config.toml
encoder_arch = "gmlp"
model = "model that answers yes/no questions on an image's attributes"
dataset = "aerial photos of the United States (SatlasPretrain)"
train_examples = 203450
image_size = 64
crop_scale_min = 1
horizontal_flip = true
color_jitter = 0.2
questions_per_image = 8
encoder_norm = "rmsnorm"
encoder_mlp_ratio = 4
encoder_layer_scale_init = 0.1
encoder_patch_size = [4, 4]
encoder_conv_stem = false
encoder_layers = 12
encoder_width = 128
fusion = "cross_attention"
fusion_encoder_width = 256
fusion_encoder_layers = 10
fusion_encoder_norm = "layernorm"
fusion_encoder_norm_position = "pre"
fusion_encoder_activation = "relu"
fusion_encoder_mlp_ratio = 6
fusion_encoder_head_dim = 32
fusion_encoder_fused_qkv = false
fusion_encoder_bias = "qkv"
fusion_encoder_qk_norm = false
fusion_encoder_parallel_block = false
fusion_encoder_inner_norm = false
fusion_encoder_positions = "learned"
fusion_encoder_cross_attention_every = 2
residual_init = "zero_last"
optimizer = "normuon"
muon_scale = "match_rms_adamw"
learning_rate = 0.0024
momentum = 0.95
nesterov = true
orthogonalizer = "newton_schulz_5"
adamw_lr_other_params = 0.0028
l1_shrink = 0.03
max_steps = 3700
batch_size = 64
epochs = 1.2
lr_schedule = "wsd"
decay_fraction = 0.2
final_lr_fraction = 0.01
warmup_steps = 370
weight_decay = 0.2
adamw_weight_decay_other_params = 0.05
Rows from block 7 of the image encoder of a small model that answers yes/no questions on an image's attributes, named by matrix and row number. Rows with one number belong to one neuron. Each number is 128 + 24 x the weight over its row's rms, rounded and kept within 0 to 255. All counts start at 0.
After each neuron's rows are labels from the 100 images, of 14976, where the neuron reaches its largest size: "patch colour" is the nearest of a few named colours to the mean colour under the peak. Only what is clearly more common there than usual is listed. The data: aerial photos of the United States (SatlasPretrain).
# u: gMLP up (value half) (encoder.blocks.7.mixer.u.weight, 256x128), inputs 64-127
# v: gMLP up (gate half) (encoder.blocks.7.mixer.v.weight, 256x128), inputs 64-127
# out: gMLP down (encoder.blocks.7.mixer.out.weight, 128x256, transposed), outputs 64-127

u.120 [124 131 136 128 128 129 128 133 127 128 144 128 131 129 129 128 120 129 143 118 127 125 127 128 195 160 107 119  91 128 128 129 100 133 140 135 197 128  95 163 128 140 124 129 134 168 125 131 101 128 135 130 126 128 115 141 133 152 124 147 119 128 128 105]
v.120 [ 80 127 125 142 128 112 143 119 139 127 128 129 126 137 127 117 115 128  99 117  81 131 138 147 119  63 120 135 151 121 117 139 160 220 130 129 143 125 168 127 149 130 130 135 141  97 127 128 117 144 129 150 110 162 129 161  76  46 129 124 127 114 141 206]
out.120 [ 64 128 130 130 161 139 125  77 112 148 117 144 128 110 121  77 103 139 124 133 173 140 161 118  56 135 167  98 115 130 128 127 127 136 104  79  83  67 143 115 139 124 123 148 142 125 124 129 176  78 149 132 109 129 134 124 128 122 128 118 125 119 120 178]
patch colour: grey

u.245 [124 127 128 133 128 125  72 130 128  86 134 104 128 139 138 148 113 131 137 128 136 134 161 162 133 140 127 152 129 131 128 129 139 174 107 137 130 128 183 128 142 126 127 109 126 125 132  96 127 128 134 185 153 129 126 129 105 119  72 146 123 137 138 155]
v.245 [125 117 127 106 131 129  96 126 128 121 127 141  93 131 133 166 167 164 128 120  25 130 103 131 132 133 120 116 128 128 128 131 117 107 166 119  77 129  58 130 152  96 128 162 186 115 130 175 128 128 123 127 126 128 140 127 123 125 163 130 128 128 121  95]
out.245 [144 128 109 116 138 127 143 125 126 133 105 131 107  86 144 127 173 100 151 163 133 145 128 133 116  95 148 110 124 104 173  97  69 153 143 146  90 161 124 124 122 128  55 111 113 206 137 137 147 124 137 126 119 150 110 127 111 131 120 106 149 131 129 130]
patch colour: grey

u.10 [160 135 128 116 138 125 128 130 211 128 128 134 139 113 128 130 103 124 117  95 114 123 131 128 127 129 144 130 129 126 129 140 113 128 104 128 134 127 178 115 134 122 124 125 127 133 135 122 121 123 122 105 131 117 127 126  95  89 123 255 168  98 125 149]
v.10 [173 120 116  62 140 133 132 100 144 128 127 121 137 131  90 139 121 128 128 128 166 120 114 206 129 129 152 126 129 123 128 128 121 124 135 134 234 128 156  48 163 134 136 149 139 156 141 130 135 118 107 121 146 127 118 127  95 124 121  60 115 128  93 171]
out.10 [123 116 127 130 145 185 134 136  74  94 131 112 128 138 117 106 134 117 140 174 129  89  45 124 124 130 112 129 134 126  57 128 124 126 128 126 125  97 112 157 129 199 129  47 110 129 137 135 128 148 128 139 129 130 126 130 116 155 119  45 130 161 123 125]
patch colour: brown

u.18 [132 118 139 144 175 151 137 134 125 124 136 124  95 174 114 129 111 126  93 107 115 132 133 190 128 149  96 131 131 130 138 122 117 133 136  94 115 128 185 131 117 132 162 122 139 135  98 128 122 126 154 126 184 153 126 106 121  80 137 113 124 144 150 128]
v.18 [ 83 180 127 186 131 129 140 130 132 128  81 127 128 129 229 155 146 127 123 128 125 143 128 102 128 132 108 152 129 125 129  92 110 128 214 127 123 148  88 121 120 137 129 139 126 121 145 154 118 130 115 117 128 128 128 145 132 122 148 122 126  85 150  68]
out.18 [128 128 132 110 128 123 120 148 136 128  97 147  76 129 141  74 125 131 127 130 127 127 127 119 185 128 127 101 128 138 126 122 197 128 131 107 142 120 130 144 108 121 129  80 100 128 128 187 168 128 128 132  91 158 127 163 133 132 128 134 137 127 124 118]
patch colour: black

u.108 [ 85 177 155 129 126 127 128 120 127 131 131 126 113 129 128 128 146 130 128 126 107 153 121 130 132 135 120 128 125 132 115  64 132 119 158 127 134 135 103 126 140 182 129 195 109 129 130 133 175 136 147 130  78 128 129 116  20 124 136  71 130 129 125 114]
v.108 [129 123 114 142 134 150 152 127 148 112 128 130 145 128 109 137 125 128 128 187 127 125 129 140 100 172 130 115 150 117 126 130 116 133 126 125 125 123 138 141 108 103 128 131 107 155 157 134 126 129 104 202 153 132 124 186  92 163 153 116 123 165  43 126]
out.108 [132  16 124 140 129 130 136 103 119 132 136 128 127 138 128 129 122 128 184 139 128 145 128 131 108 127 129 129 128 146 128 128  43 140 128 125 124 125 137 128 128 128 135 128  80 128 128 125  92  90 127 128 154 145 116 149 188 128  86 166 116 139 128 128]
patch colour: pink

u.83 [131 118 104 128 131 132 130 201 161  94 128 130 128  64 127 128 153 131 128 178 110 139 130 125 115 145 125 124 127 131 134 103 126 144 133  95 123 124 152  28 187 125 127 129 144 166 127 124 137 111 129 129  66 129 148 143 118 127 153 120 145  99 103 134]
v.83 [127 115 127 135 132 131 120 132  99 120 128 130  82 105 124 142 130 128 129 141 134 126 134 129 127 126 135 128 128 124 126 136 135 132 128 127 128 125 149 134 161 133 148 146  79 152 130 104 189 131 145 123 132 128 128 219 119 127  62 102   4 171 122 144]
out.83 [127 129 127  87 100 140 128 127 129  68 130  91 127 128 121  91 137 128 132 102 129 154  98 128 128 103 126 128 129 125 126 128 126 129 129 128 119 150 128 136 129 133  34 113   0 115 121 159 125 128 166 129 141 127 128 105 134 185 128 128 127 133 128 128]
patch colour: black

u.155 [154 124 125 127 129 161 127 132 130 127 104 138 120 113  72 107 177 129 128 134 123 155 124 112 125 134 107 128 139 131 128 141 132 128 125 127 122 128 132 135 119 129 128 135 127 149 129 127 146 128 158 149 119 127 128 135 103 134 127 192 105 141  96 126]
v.155 [125 111 133 181 160 125 131 126 131 130 128 130 126 131 128 128  92 111 130 123 124 121 136 129 105 143 136 110 163 128 142 128 129 130 130  97 154 126 128 103 156 110 133 116 130 114 172 129 148 128 130 150 157 127 126 135 191 172 151 122 128 156 109 139]
out.155 [128 109 108 130 142 135 128 128 129 127 130 114 129 166 108 121 125 128 135 120 166 101 128 126 127 118 156 135 134 128 119 128 105 134 126 114 147 130 129 127 130 132 126 128  92 128 128 132 128 128 112 131  98 136 159 129 125 128 122  91 243 127  96 174]
patch colour: grey

u.123 [142 147 128 111 134 122 128 136 126 143 122 132 134 128 166 129 129 131 134 200 113 146 124 129 122 192 126 125 128 128 128 122 125 160 123 128 127  97 173 133 128 120  89 103 131 213 133 125 126 122 128 129 146  94 103 140 129 129 145 134 132 153 118 255]
v.123 [113 112 107 114 126  88 133 169 130 123 117 127 115 126 146 127 101 128 129 128 182 159 128 127 129 125  66 145 110 128 132 130 139 134 128 132 174 130 126 133  59 127  99 113 131 127 125 126 127 121 120 126 121 117 127 128 114 127 227 114 128 129 115 150]
out.123 [127  88 138 139 123 191 134 126 130 138  97 187 156 131 129 129 129 100 144 110 201 146 172 128 129 134  78 125 131 126 127 142  80 110 138 112 103 149 141 125 139 130 128 116 134 108 132 131 192 125 129 102 116 146  81  92 138 140 114 128 135 148 152  93]
patch colour: brown

u.140 [124 149 128  90 104 108  84 176 126  72 131 127 134 133 158 115 138 114 124 145  92 126 127 123 146 148 116 126 128 141 131 141 147  92 130 125 149 129 126 128  91 128 128 129  79 141 125 129 122  86 121 132 132 129  99 126 168 135 141 119  51 120 133 127]
v.140 [132 166 126 132  95 124 128 128 128 120 121 129 114 168 124 125 115 128 128 136 207 130 128 136 128 179 142 129 135 126 110 161 167 165 133 131 161 128 130   9 136 150 115 124 114 129 125 126 146 185 124  82 102 124 126 147 130 122 130  76 118 128 129 196]
out.140 [124 149 128 126 128 121 135 130 166 193 131 127 124 154 128 139 128 137 123 125 157 128 128 123 125 138 132 128 131  95 107 128 129 128 129 129  50  71 126 113 128 129 129 128 128 128 133 101 144 220 129 127 128 128 127 255 128 129 121 123 131 125 133 122]
patch colour: brown

u.115 [128 154 122 125 126  86 140 124 199 137 128 137 136 130 126 129  45 132 131 139  51 104 128 147 131 142 123 130 128 128 127 112 126  99 112 123 112 128 123 120 112 131 146 124 107 138 138 126 127 128 154 128 133 132 128 129 130  31 127 135 132 133 137 132]
v.115 [138 136 127 118 128 120 123 126 127 125 128 139 100 128 127 132 120 129 128 153 125 134 131 136 142  89 132 154 128 193 126  75 129  32 125 127 154 130  97 128 169 128 128 128 115 123 162 136 127 127 113 118  62  87 128 128 126  59 129 196 130 114 133 115]
out.115 [127 140 133 135 131 130 131  80 170 142 165 162 126 140 122  91 150 132 133 117 153 137 120 116  94 112  88 111 122 123 128 129 139 128 129 126 122 112  82 130 141 128 131 118 194 127 130 134  98 136 127 132 127 100 124 128 131 214  99 128 125 143 129 130]
patch colour: pink

u.70 [127 136 128 126 132 128 125 134 161 142 156 120 167 131 108 131 111 134 130  26 118 133 137 129 130 166 139 147 101 122 125 142 119 126  95 100 125 132 131 122 128 119 140 128 171 127 122 130 113 128  48 125 127 125 130 120  53 128 128 185  65 124 146 134]
v.70 [176 130 121 133 131 130 127  90 128 103 126 130 102 115 128 134  74 115 128 140 129 122 114 154 104 137   0 120 128 100 128 137 127 142 122 119 129 125 130  70 152  91 129 130 129 130 138  92 127 125 128 142 129 132 128 160 132 162 175 112 113 129 142 128]
out.70 [148 127 128 127 127 128 144 126 127 128 132 128 128 128 127 126 128 128 125 193 128 127 123 128 128 128 128 114 133 130 130 129 113 128 129 133 133 130 125 128 121 128 129 128 127 128 130 115 128 128 135 128 175 130 128 128 131 128 128 128 164 128  53 127]
patch colour: brown

u.77 [128 128 128 155 145 128 142 128 142 130 129 128 133 104 129 125 133 130 124 136 115 128 124 156 129 255 122 128 128 127 128 123 118 240 123 128 148 129 132 126 126 124 126 127 140 134 133 128 136 122 168 133 126 141 123 131 115 111 141 139 129 126 128 207]
v.77 [105  82 124 136 134 123 160 107 147  84 128 133 162  91 132 175 122 135 137 135 131  98 132 128 123 142  78   9 141  95 149 148 107 130  93 127 146 143 127 116 114 120 153 131 135 129 128 105 125 124 126 174 157 113 128 210 128 176 153 128 128 141 114 121]
out.77 [120 137 130 130 127 138 127 128 128 154 130 124 126 145 120 135 126 143 127 107 127 134 126 123  55   0 131 116 107  43 135 128 125  63 128  96 109 128 116 128 127 158 127  82 125 128 141 137 120 130  88 127 126 182 145 130 136 172 133 130 137 172 118 121]
patch colour: brown

u.142 [147 131 138 128 127 125 141 123 139 137 128 127 146 128 123 126 140 127 131 134 111 122 110  50 128 128 113 129 125 128 133 156 121 106 192 130 146  98 145  43 133 117 138 139 126 255 128 190 123 124 128 178 133 131 131 129 116 212 123 137 162 128 130 143]
v.142 [226 129 137 106 122 127 132 134 123 107 163 128 178 128 148 111 182 136 128 118  58 128 126  69 122 133 137 117 123 122 125 131 127 140 148 134  76 118 128  75 136  88 132 138 206  47 126 177 136 128 124  80 127 132 133 122 135 136 113  68 129 118 130 126]
out.142 [102 130  99 117 129 125 106 166 131 127 131  90 165 138 133 128 102 104 132 127 152 131 183 137 148 116 159 175 129 113 123 130 116 128 156  88 134 129 127 153 118 117 123 160 119  31 128 123 145 119 122  38 122 109 144 114 186 127 141 142 136 130 119 113]
patch colour: pink

u.134 [127  83 148  62 131 129 141 159 130 124 145 131 131 124  95 122 123 108 127  71 117 131 127 125 133 127  81 154 102 130 101 165 132 124 140 132 130 128 109 126 119 123  94 128 132 175 129 175 121 156 126 138 129 131 128 128 102 141 120 139 128 146 128 127]
v.134 [130 162 127 144 128 113  13  79 134 131 129 128 130 128 149 175 128 132 120 104 131 128 114 143 127 136 129 113 128 135 129 108 133 134 102 134 247 125  78 142 141 129 127 135 129 120 138 179 119 126 129  58 125 128 130 128 128 117  68 117 127 134 118 122]
out.134 [172 118 127 135 119 125 130 135  80 126 127 129 143 124 117 142  86 142 131 185 122 130 124 121 133 136 102 114 130 130 136 142 150 134 135 125 137 132 127  96 131 128 148 123 130  93 129 139 128  85 130 110 105 127 131 134 135 116 128  94  85 105 128 122]
patch colour: pink

u.59 [158 130 128  94 144 127 128 127 181 135 128 128 129 130 113 133   0 128 130 132 133 128 127 159 135 137 131 128 117 128 128  75  97 126 127 118 123 128 152 120 147 127 127 123 131 157 128 128 116 109 116  90 141 110 128 128 141  75 158 170 130 126 124 207]
v.59 [128 146 131 130 119 139 128 141 108 130 136 138 111 124  57 147 143 129 132  96 137 121 122 113 125 141 114 131 128 128 113 142 122 145 110 128 132 128 128 121 151 106 128 163 120 135 128 128 172 128 115 132 127 132  95 117 116 121 118  77 126 134 101 134]
out.59 [112 141 124 148 114 113 128 128 128 132 130 128 159 130 119 131 197 118 128 144 128 120 135  89 127  34  95 130  90 108 107 135 128 127 144 110 129 127 113 156 130 131 123  61 134 128 170 146 127 121 147 126 125 123 124  74 126 128 111 141 134 162 159 105]
patch colour: brown

u.157 [148 105 128 118 127  98 131 131 158 136 128 129  67  98 152 121 150 133 130 133 126 136 136 144 121 131 123 121 124 135 128   0 124 145 166 128 127 126  94 128 150 160 126 125 146 156 132 124 128 132 133 130 111  77 126 128 122 106 140 128 108 127  33 140]
v.157 [146 152 126  38 129 128 129  82 168 129 128 128  73 132  25 135 213 128 128 130 159 126 122 135 128 122 136 111 127 131 128 124 150 127 132 134 157 129 125 127 190 122 132 161  38 132 128 129 108 128 140  82 123 134 129 126 124 134 123 129 179 119  79 131]
out.157 [128 129 128 129 128 141 128 128 128 128 131 128 131 244 125 130 107 143 128 128 128 132 135 126 133 137 130 123 129 133 125 171 126 115 127 124 129 126 130 152 131 117 128 172 114 128 128 128 140 128 131 128 138 131 148 115 127 126 129 111 128 163 184 127]
patch colour: grey

u.25 [ 93 131 128 121 124 164 150 152 158 163 165 128 147 107 147 118 101 128 132 123 127 125 122  96 142 142 112 115 128 130 133 100 127 206 101 108 138 128 109 143  63 124 128 109 135 126 136 104 138 126 160 162 173  80 115 128 136 128 132 114 158 129 127 115]
v.25 [176 125 126 135 129 161 143  67 174 130 124 126 129 115 125 169  76 128 128 130 129 122 129 205 123 133  92 156 127 123 118 118 139 148  97  81 139 127 134 107 127  62 131 146 102 171 121 115 143 128 133 148 114 151 128 167 133 146 150 127 107 135 110 125]
out.25 [130 127 127 132 128 122 128 129 128 132 131 123 131  49 129 133 125 127 130 179 108 128 126 138 136 128 155 129 125 128  99 128 135  79 128 130 120  95 122 128 127 128 122 134 127 131 183 130 149 145  74 128 111 232 132 128 130 127 128 127 127 143 132 129]
patch colour: brown

u.239 [134 127 131 114 128 136 128 123 106 113 125 140 117 152 123 141 140 137 128 128 123 147 109 127 155 130 118 133 138 130 130 129 131 153 105 129 134 124  13 141 146   0 108 149 126 175 163 132 172 132 126  78 125 135 128 144 121 129 150 135 123 132 122 147]
v.239 [113 133 105 134 139 127 126  99 108 139 142 128  70  86 124 126 134 128 131 135  86 138  88  66 148 129 151 113 128 127 141 102 128 135 128 162 150 100 128 126 133 126 129 137  71 206 130 128 128 120 108 135 114 127 129 128 103 133 153 138 128 138 124 123]
out.239 [125 112  80 107 128 144  69 111  66 105 124 137  91 130 134 104 128  94 137 142 143 103 102 135 180 125 139 128 159 179  56 116 137  95 106 133 115 132 154 130 136 139 137 121 143 103 156 150 129  94 131 109  89 132 117  95 106 140 126 137 125 122 130 121]
patch colour: pink

u.229 [119 140 128 110 162 132 127 128 113  22 131 128 177 126 201 138 153 128 121 127 187 128 134 172 128 134 148 163 112 128 128  63 143 128 123 125 154 122 103 132 132 126 223 133 115 127 140 131 125 191 132 134 133 179 174 129 138 142 132 115 144 138 179 119]
v.229 [127 135 129 156 128 135 128 129 125   0 129 121 102 127 129 128 127 128 127 117 128 120 128 141 150  57 147 125 136 124 117 120 123 150 130 151 135 136 103 119 145  99 125 129 150 130 121 126 114 128 148 136 124 124 133 119 135 131  76  96 134 127 126 129]
out.229 [135 140 103 126 120 120 124 146 156 123  90 105 125 127 136 138 128 123 114 129 111 158 128 129  84 147 160 129 139  79  76 122 204 104 139 153  92 137 129 121 121 137 157 142 144 128  99 116 170 138 140 127 138 128 122 126 102 131 121 117 128 146 131 134]
patch colour: grey

u.139 [130  82 134 130 124 118 112  96 126 101 107 130 107 128 137 102 153 129 127 122 146 142 111 128 123 113 150 129 134 131 130 130 124  59 114 126 208 129 112 127 135 121 130 119 103 129 139 116 146 135 143 150  92 130 125 134  62 144 109 134 128 136 118  82]
v.139 [109  96 144  97 139 125 180 129 144 131 128 129 155 130 124 127  79 131 135 128 128 125 136 127  85 154 102 114 160 106 128 129 126 137  85 127 133 119 143 151 117 111 164 132 134 139 129 128 121  70 127 150 139 129 127 139 129 127 125 147 127 135  37 107]
out.139 [114 109 122 112 134 126 142 128 123 118 128 129 129 127 128 116 128 128 121 124 129 104 128 128 131 125 129 171 172 143 129 128 135 133 128 120 128 129 129 127 133 120 169 126 128 118 109 128 129 127 128 132 149 131 156 145 127 121 127 127 178 132 132 132]
patch colour: pink

u.180 [127 119 124 125 118 128 146 157 135 180 157 148 129 170 207 146 124 150 128  72 127 124 178 128 145 123 143 128 121 129 114 129 126 130 120 136 163 126 140 124 109 148 122 133  96 147 119 150 134 128 126 127 198 120 170 124 216 127 131  80  80 129 128 144]
v.180 [128  94 130 126 151  35 127 128 105 141 136 129 129 128 174 128 126 120 132 136 108 125 135 122 128 137 102 129 128 135 131  91 115 162 129  97 102 128 122 132  35 139 128 127 137 129 139 143 144 124 115 132 176 125 128 121 142 124 142 181 131 128 126 142]
out.180 [126 139 131 248 129 128 128  98 128 128 128 126 127 128 128 130 135 129 132 174 127 136 156 123 127 168 127 127 127 128 174 128 142 122 141 126 129 130 120 123 143 126 126 126 180 131 126  34  61 109 129 128 125 129 112  83 129 128 127 128 135 128 115 130]
patch colour: brown

u.124 [107 207 125 159 127 140 128 200 126 126 130 128 134 128  81 131 129 131 116 127 118 107 138 123 125 112 106 123 129 128 124 124 145  99 117 120 133 128 111 128 126 158 131 142  93  59 116 137 128 147 137 146 120 133 128 127 132  80 121 133 133 111 124 127]
v.124 [126  93 152 179 136 152 168 130 126 125 105 132  89 126 127 131  80 112 140  54 126 146  97 131 190 123  65 125 109 127 129 153 160  91 162 133 123 137 119 201 143 102 123 172 127  84 128 134 207 145 127 123 187 126 129 131 133 123 128 161 144 128 137 128]
out.124 [123 109 148 132 131  93  85  72 117 136 108 159 127 131 122 143 116 171 134 102 134 142 124 127 116 129 121 139 121  91 136 128 139 129 122 202 130 139 118 128 139 128 136 122 181 146 127 136 110 104 109 122 136 122 127 168 129 153 125 140 118 126 172 131]
patch colour: grey

u.90 [101 200 128 128 149 131 152  93 128 134 117 113 129 124 152 131 123 124 130 113 152 131 132 126 129 138 120 130 128  94 128  87 114 120 143 128 143 128 188 101 114 141 127 124 124 146 128 124 111 121 153   2 127 128 127 137 142 131 126 132 134 118 127 171]
v.90 [134 139 119 111 130 127 130 127 132 120 128 127 127 132 127 124 102 126 128 123 220 140 120 141 129 126 124 141 128 128 118 160 146 113 133 128 176 128 176 117 124 131 127 124 109 140 105 103 125 133 122 133 101 126 125 111 157 168 133 104 124 126 163 141]
out.90 [125 133 125 143 128 131 183 144 176 169 116 233 127 130 128 128 135 145 128 156 101 150 149 133 134 151 112 125 118 210 141 139 157 145 121  96 134 111 139 156 134 122 128 128  57 121 131 137 130 112 112 144 134 149 136 122 134 136 122 129 133 159 139 128]
patch colour: brown; black

u.81 [191 126 128 138 127 124 119 126 124 116 129 124  92 127 169 135 117 128 127 185 149 128 131 130 126  68 180 136 139 128 114 130 126 128 130 118 108 129 128 116 141 138 137 123 131 127 255 131 133 137 120 117 113 129 130 135 139 162  67 134 146 116 128 128]
v.81 [129 131 142 119 123 105 137  92 188 130 130 128  61 123 106 133 165 137 120 166 152 111 125 133 126  39 136 127 134 168 128 128 140 128 130 128 136 128 128 129 194 127 141 148  80 130 147 133 130 146 131 118 157 129 123 138 126 128 115 117 129 126 142 174]
out.81 [100 126 124 141 124 127 113  94 126 127 126 129 129 131 123 131 128 128 125  59  25 126 128 118 128 176 124 128 139 114 128 129 127 127 128 128 108 112 112 129 127 128 128 131 119 127   0 102 118 130 127 128 123 126 128 126 120 150 129 129 120 128 161 122]
patch colour: grey

u.89 [120 139 130 118 129 191 127 133 140 129 133 127 130 125  97 145  93 124 129 128 148 118 139 130 125 124 123 125 130 120 144 128 128 132 130 130 124 152  62 137 135 129 127 128 143 126 132 128 173 120 117 119 130 119 131 129 212  78 113 129 124 127 119 133]
v.89 [129 110 124 108 121 139 137 115 129 127 139 120 124 153 132 128 127 128 128 140 128 120 132 129 166 110 176 133 123 129 125 126 130 126 128 131 248 131 130  32 130 133 128 129 103 170 126 127 127 128 135  32   0 127 128 129 127 127 124 154 131 135 121 175]
out.89 [129 137 128 143 128  56 118 127 129 128 140 131 130 156 123 128 131 164 122 128 143 122 134 120 125 131 124 110 126  83 129 121 128 108 127  80 134 137 173 141 128 121 124 119  91 128 190 146 129 128 100 128 123 133 194 127  67 130 128 127 129 134 148 126]
patch colour: grey

u.8 [126 140 121 134 139 129 130 129 105 153 115  94 133  95 113 108  93 131 151 255 139 129 131 116 175 123 134 134 105 125 126  94 137 145 128 128 122 128 123 158 108 192 133 139 116 153 128 128 146 128 121 127 144 131 128 122  85 141 118 128 160 136  96 124]
v.8 [ 91 139 115 105 127  96 133 126  67 107 121 120 131 128 131 128 124 128 128  52 158 132 115 116 166  14  98 124 122 128 127 125 108 116 204 201 135 144 145 101 128 186 127 116 130 110 118  93 136 128 159 119  90  88 132 122 133  98 125 125 136 132 189 142]
out.8 [129 126 126 126 129 132 230 140 111 145 127 142 130 187 128 128 110 128 130 103 128 128 129 138 115 127 126 128 151 125 126 128 150 132 128 128 128 119 130 127 129 127 128 128 152 128 131 237 129 129 129 128 105 224 152 128 142 166 138 132 128 117 145 124]
patch colour: grey

u.135 [166 132 128 128 128 128 134 131  75  98 128 133 118 123 179 131   0 127 127 128  75 118 126  89 136 143 153 131 181 130 128 125 121 133 122 128 122 128 128 132 127 114 127 105 185 177 126 227 108 127 110  96 157 142 136 124 135  97 127 123 128 128 114 124]
v.135 [144 128 131 134 177 149 130  68 225 116 148 129 141  63 179 144 119 121  98 140 137 128 118 125  89 159 149  71 151 112 121 121 127 147 111 125 123 121 120 175 173 120 128 128 127 128 124 159 144 130 113 168 134 126 128 183 106 125 126 110 129 156 114 104]
out.135 [ 30 136 180 138 116 129 101 128 129 134 129 141 127 135 106 107 214  96 133 130 146 108 104 128 139 130 124 128 141 126 129 122 136 123 120 124 198 127 122 130 129 120 119 105 123 128 125 143 123 125 144 128  92 124  95 174  92 124 125 127 130 114 124 110]
patch colour: pink

u.221 [125 128 131 129 125 126 132 139 115 172 129 126 126 130 123 132 118 128 130 132 129 125 128  75 127 113 128 137 128 117 151 152 132 143 141 130 116 126 120 128 133 131 127 126 134 133 127 127 161  88 138 148 127 128 137 128 123 122 208 137  63 113 110 122]
v.221 [132 128 124  44 128 120 159 115 170 133 124 129 105 127 127 144 103 123 127 128 124 120 125 128 121 128  65 157 122 126 128 124 128 127 112 120 177 127 104 120 155  71 134 146 129 161 128 122 142 128 128 104 126 133 130 147 131 112 126 122 139 126 109 123]
out.221 [128 146 143 124 130 149 142 128 133 131 128 130 126 130 127 127  85 131 128 124 135 116 130 135 132 130 128 128 128 132 114 128 123 126 128  89 157 148 141 151 127 127 130 126  86 128 128 128  47 146 138 128 131 125 132 157 129 129 125 128 147 128 145 108]
patch colour: pink

u.177 [104 130 120 162 129 116 123 147 121 132 128 127 164 128 127 120 118 128 118 133 133 129 118 128 121 125 159 128 123 129 104 124 128 128 234 128  99 128 171 126 125 155 128 116 189   0 114 129 135 125 129 150 117 115 126 124 155 123 130 137 126 152 128 128]
v.177 [ 54 131 127 143 128 127  98 117 118 128 138 129  24 125 170 127 112 129 128  98 201 128 128 128 137 145 212 128  71 128 138 126 122 124  77 132  90 128 114 159 141 191 153 130 139  92 129 118 118 128 115 127 157 143 127 128 140 102 128 149 113 128 128 130]
out.177 [105 128 135 133 128 116 127 121 127 126 128 135 214 126 134 127  65 130 125 151 144 126 127 158 128 128 128 126 127 132  95  93 124 140 165 125 133 127 133 120 135 141 128 132 128 103 127 128 120 122 108 108 125 110 122 127 140 128 133 146 108 146 126  74]
patch colour: brown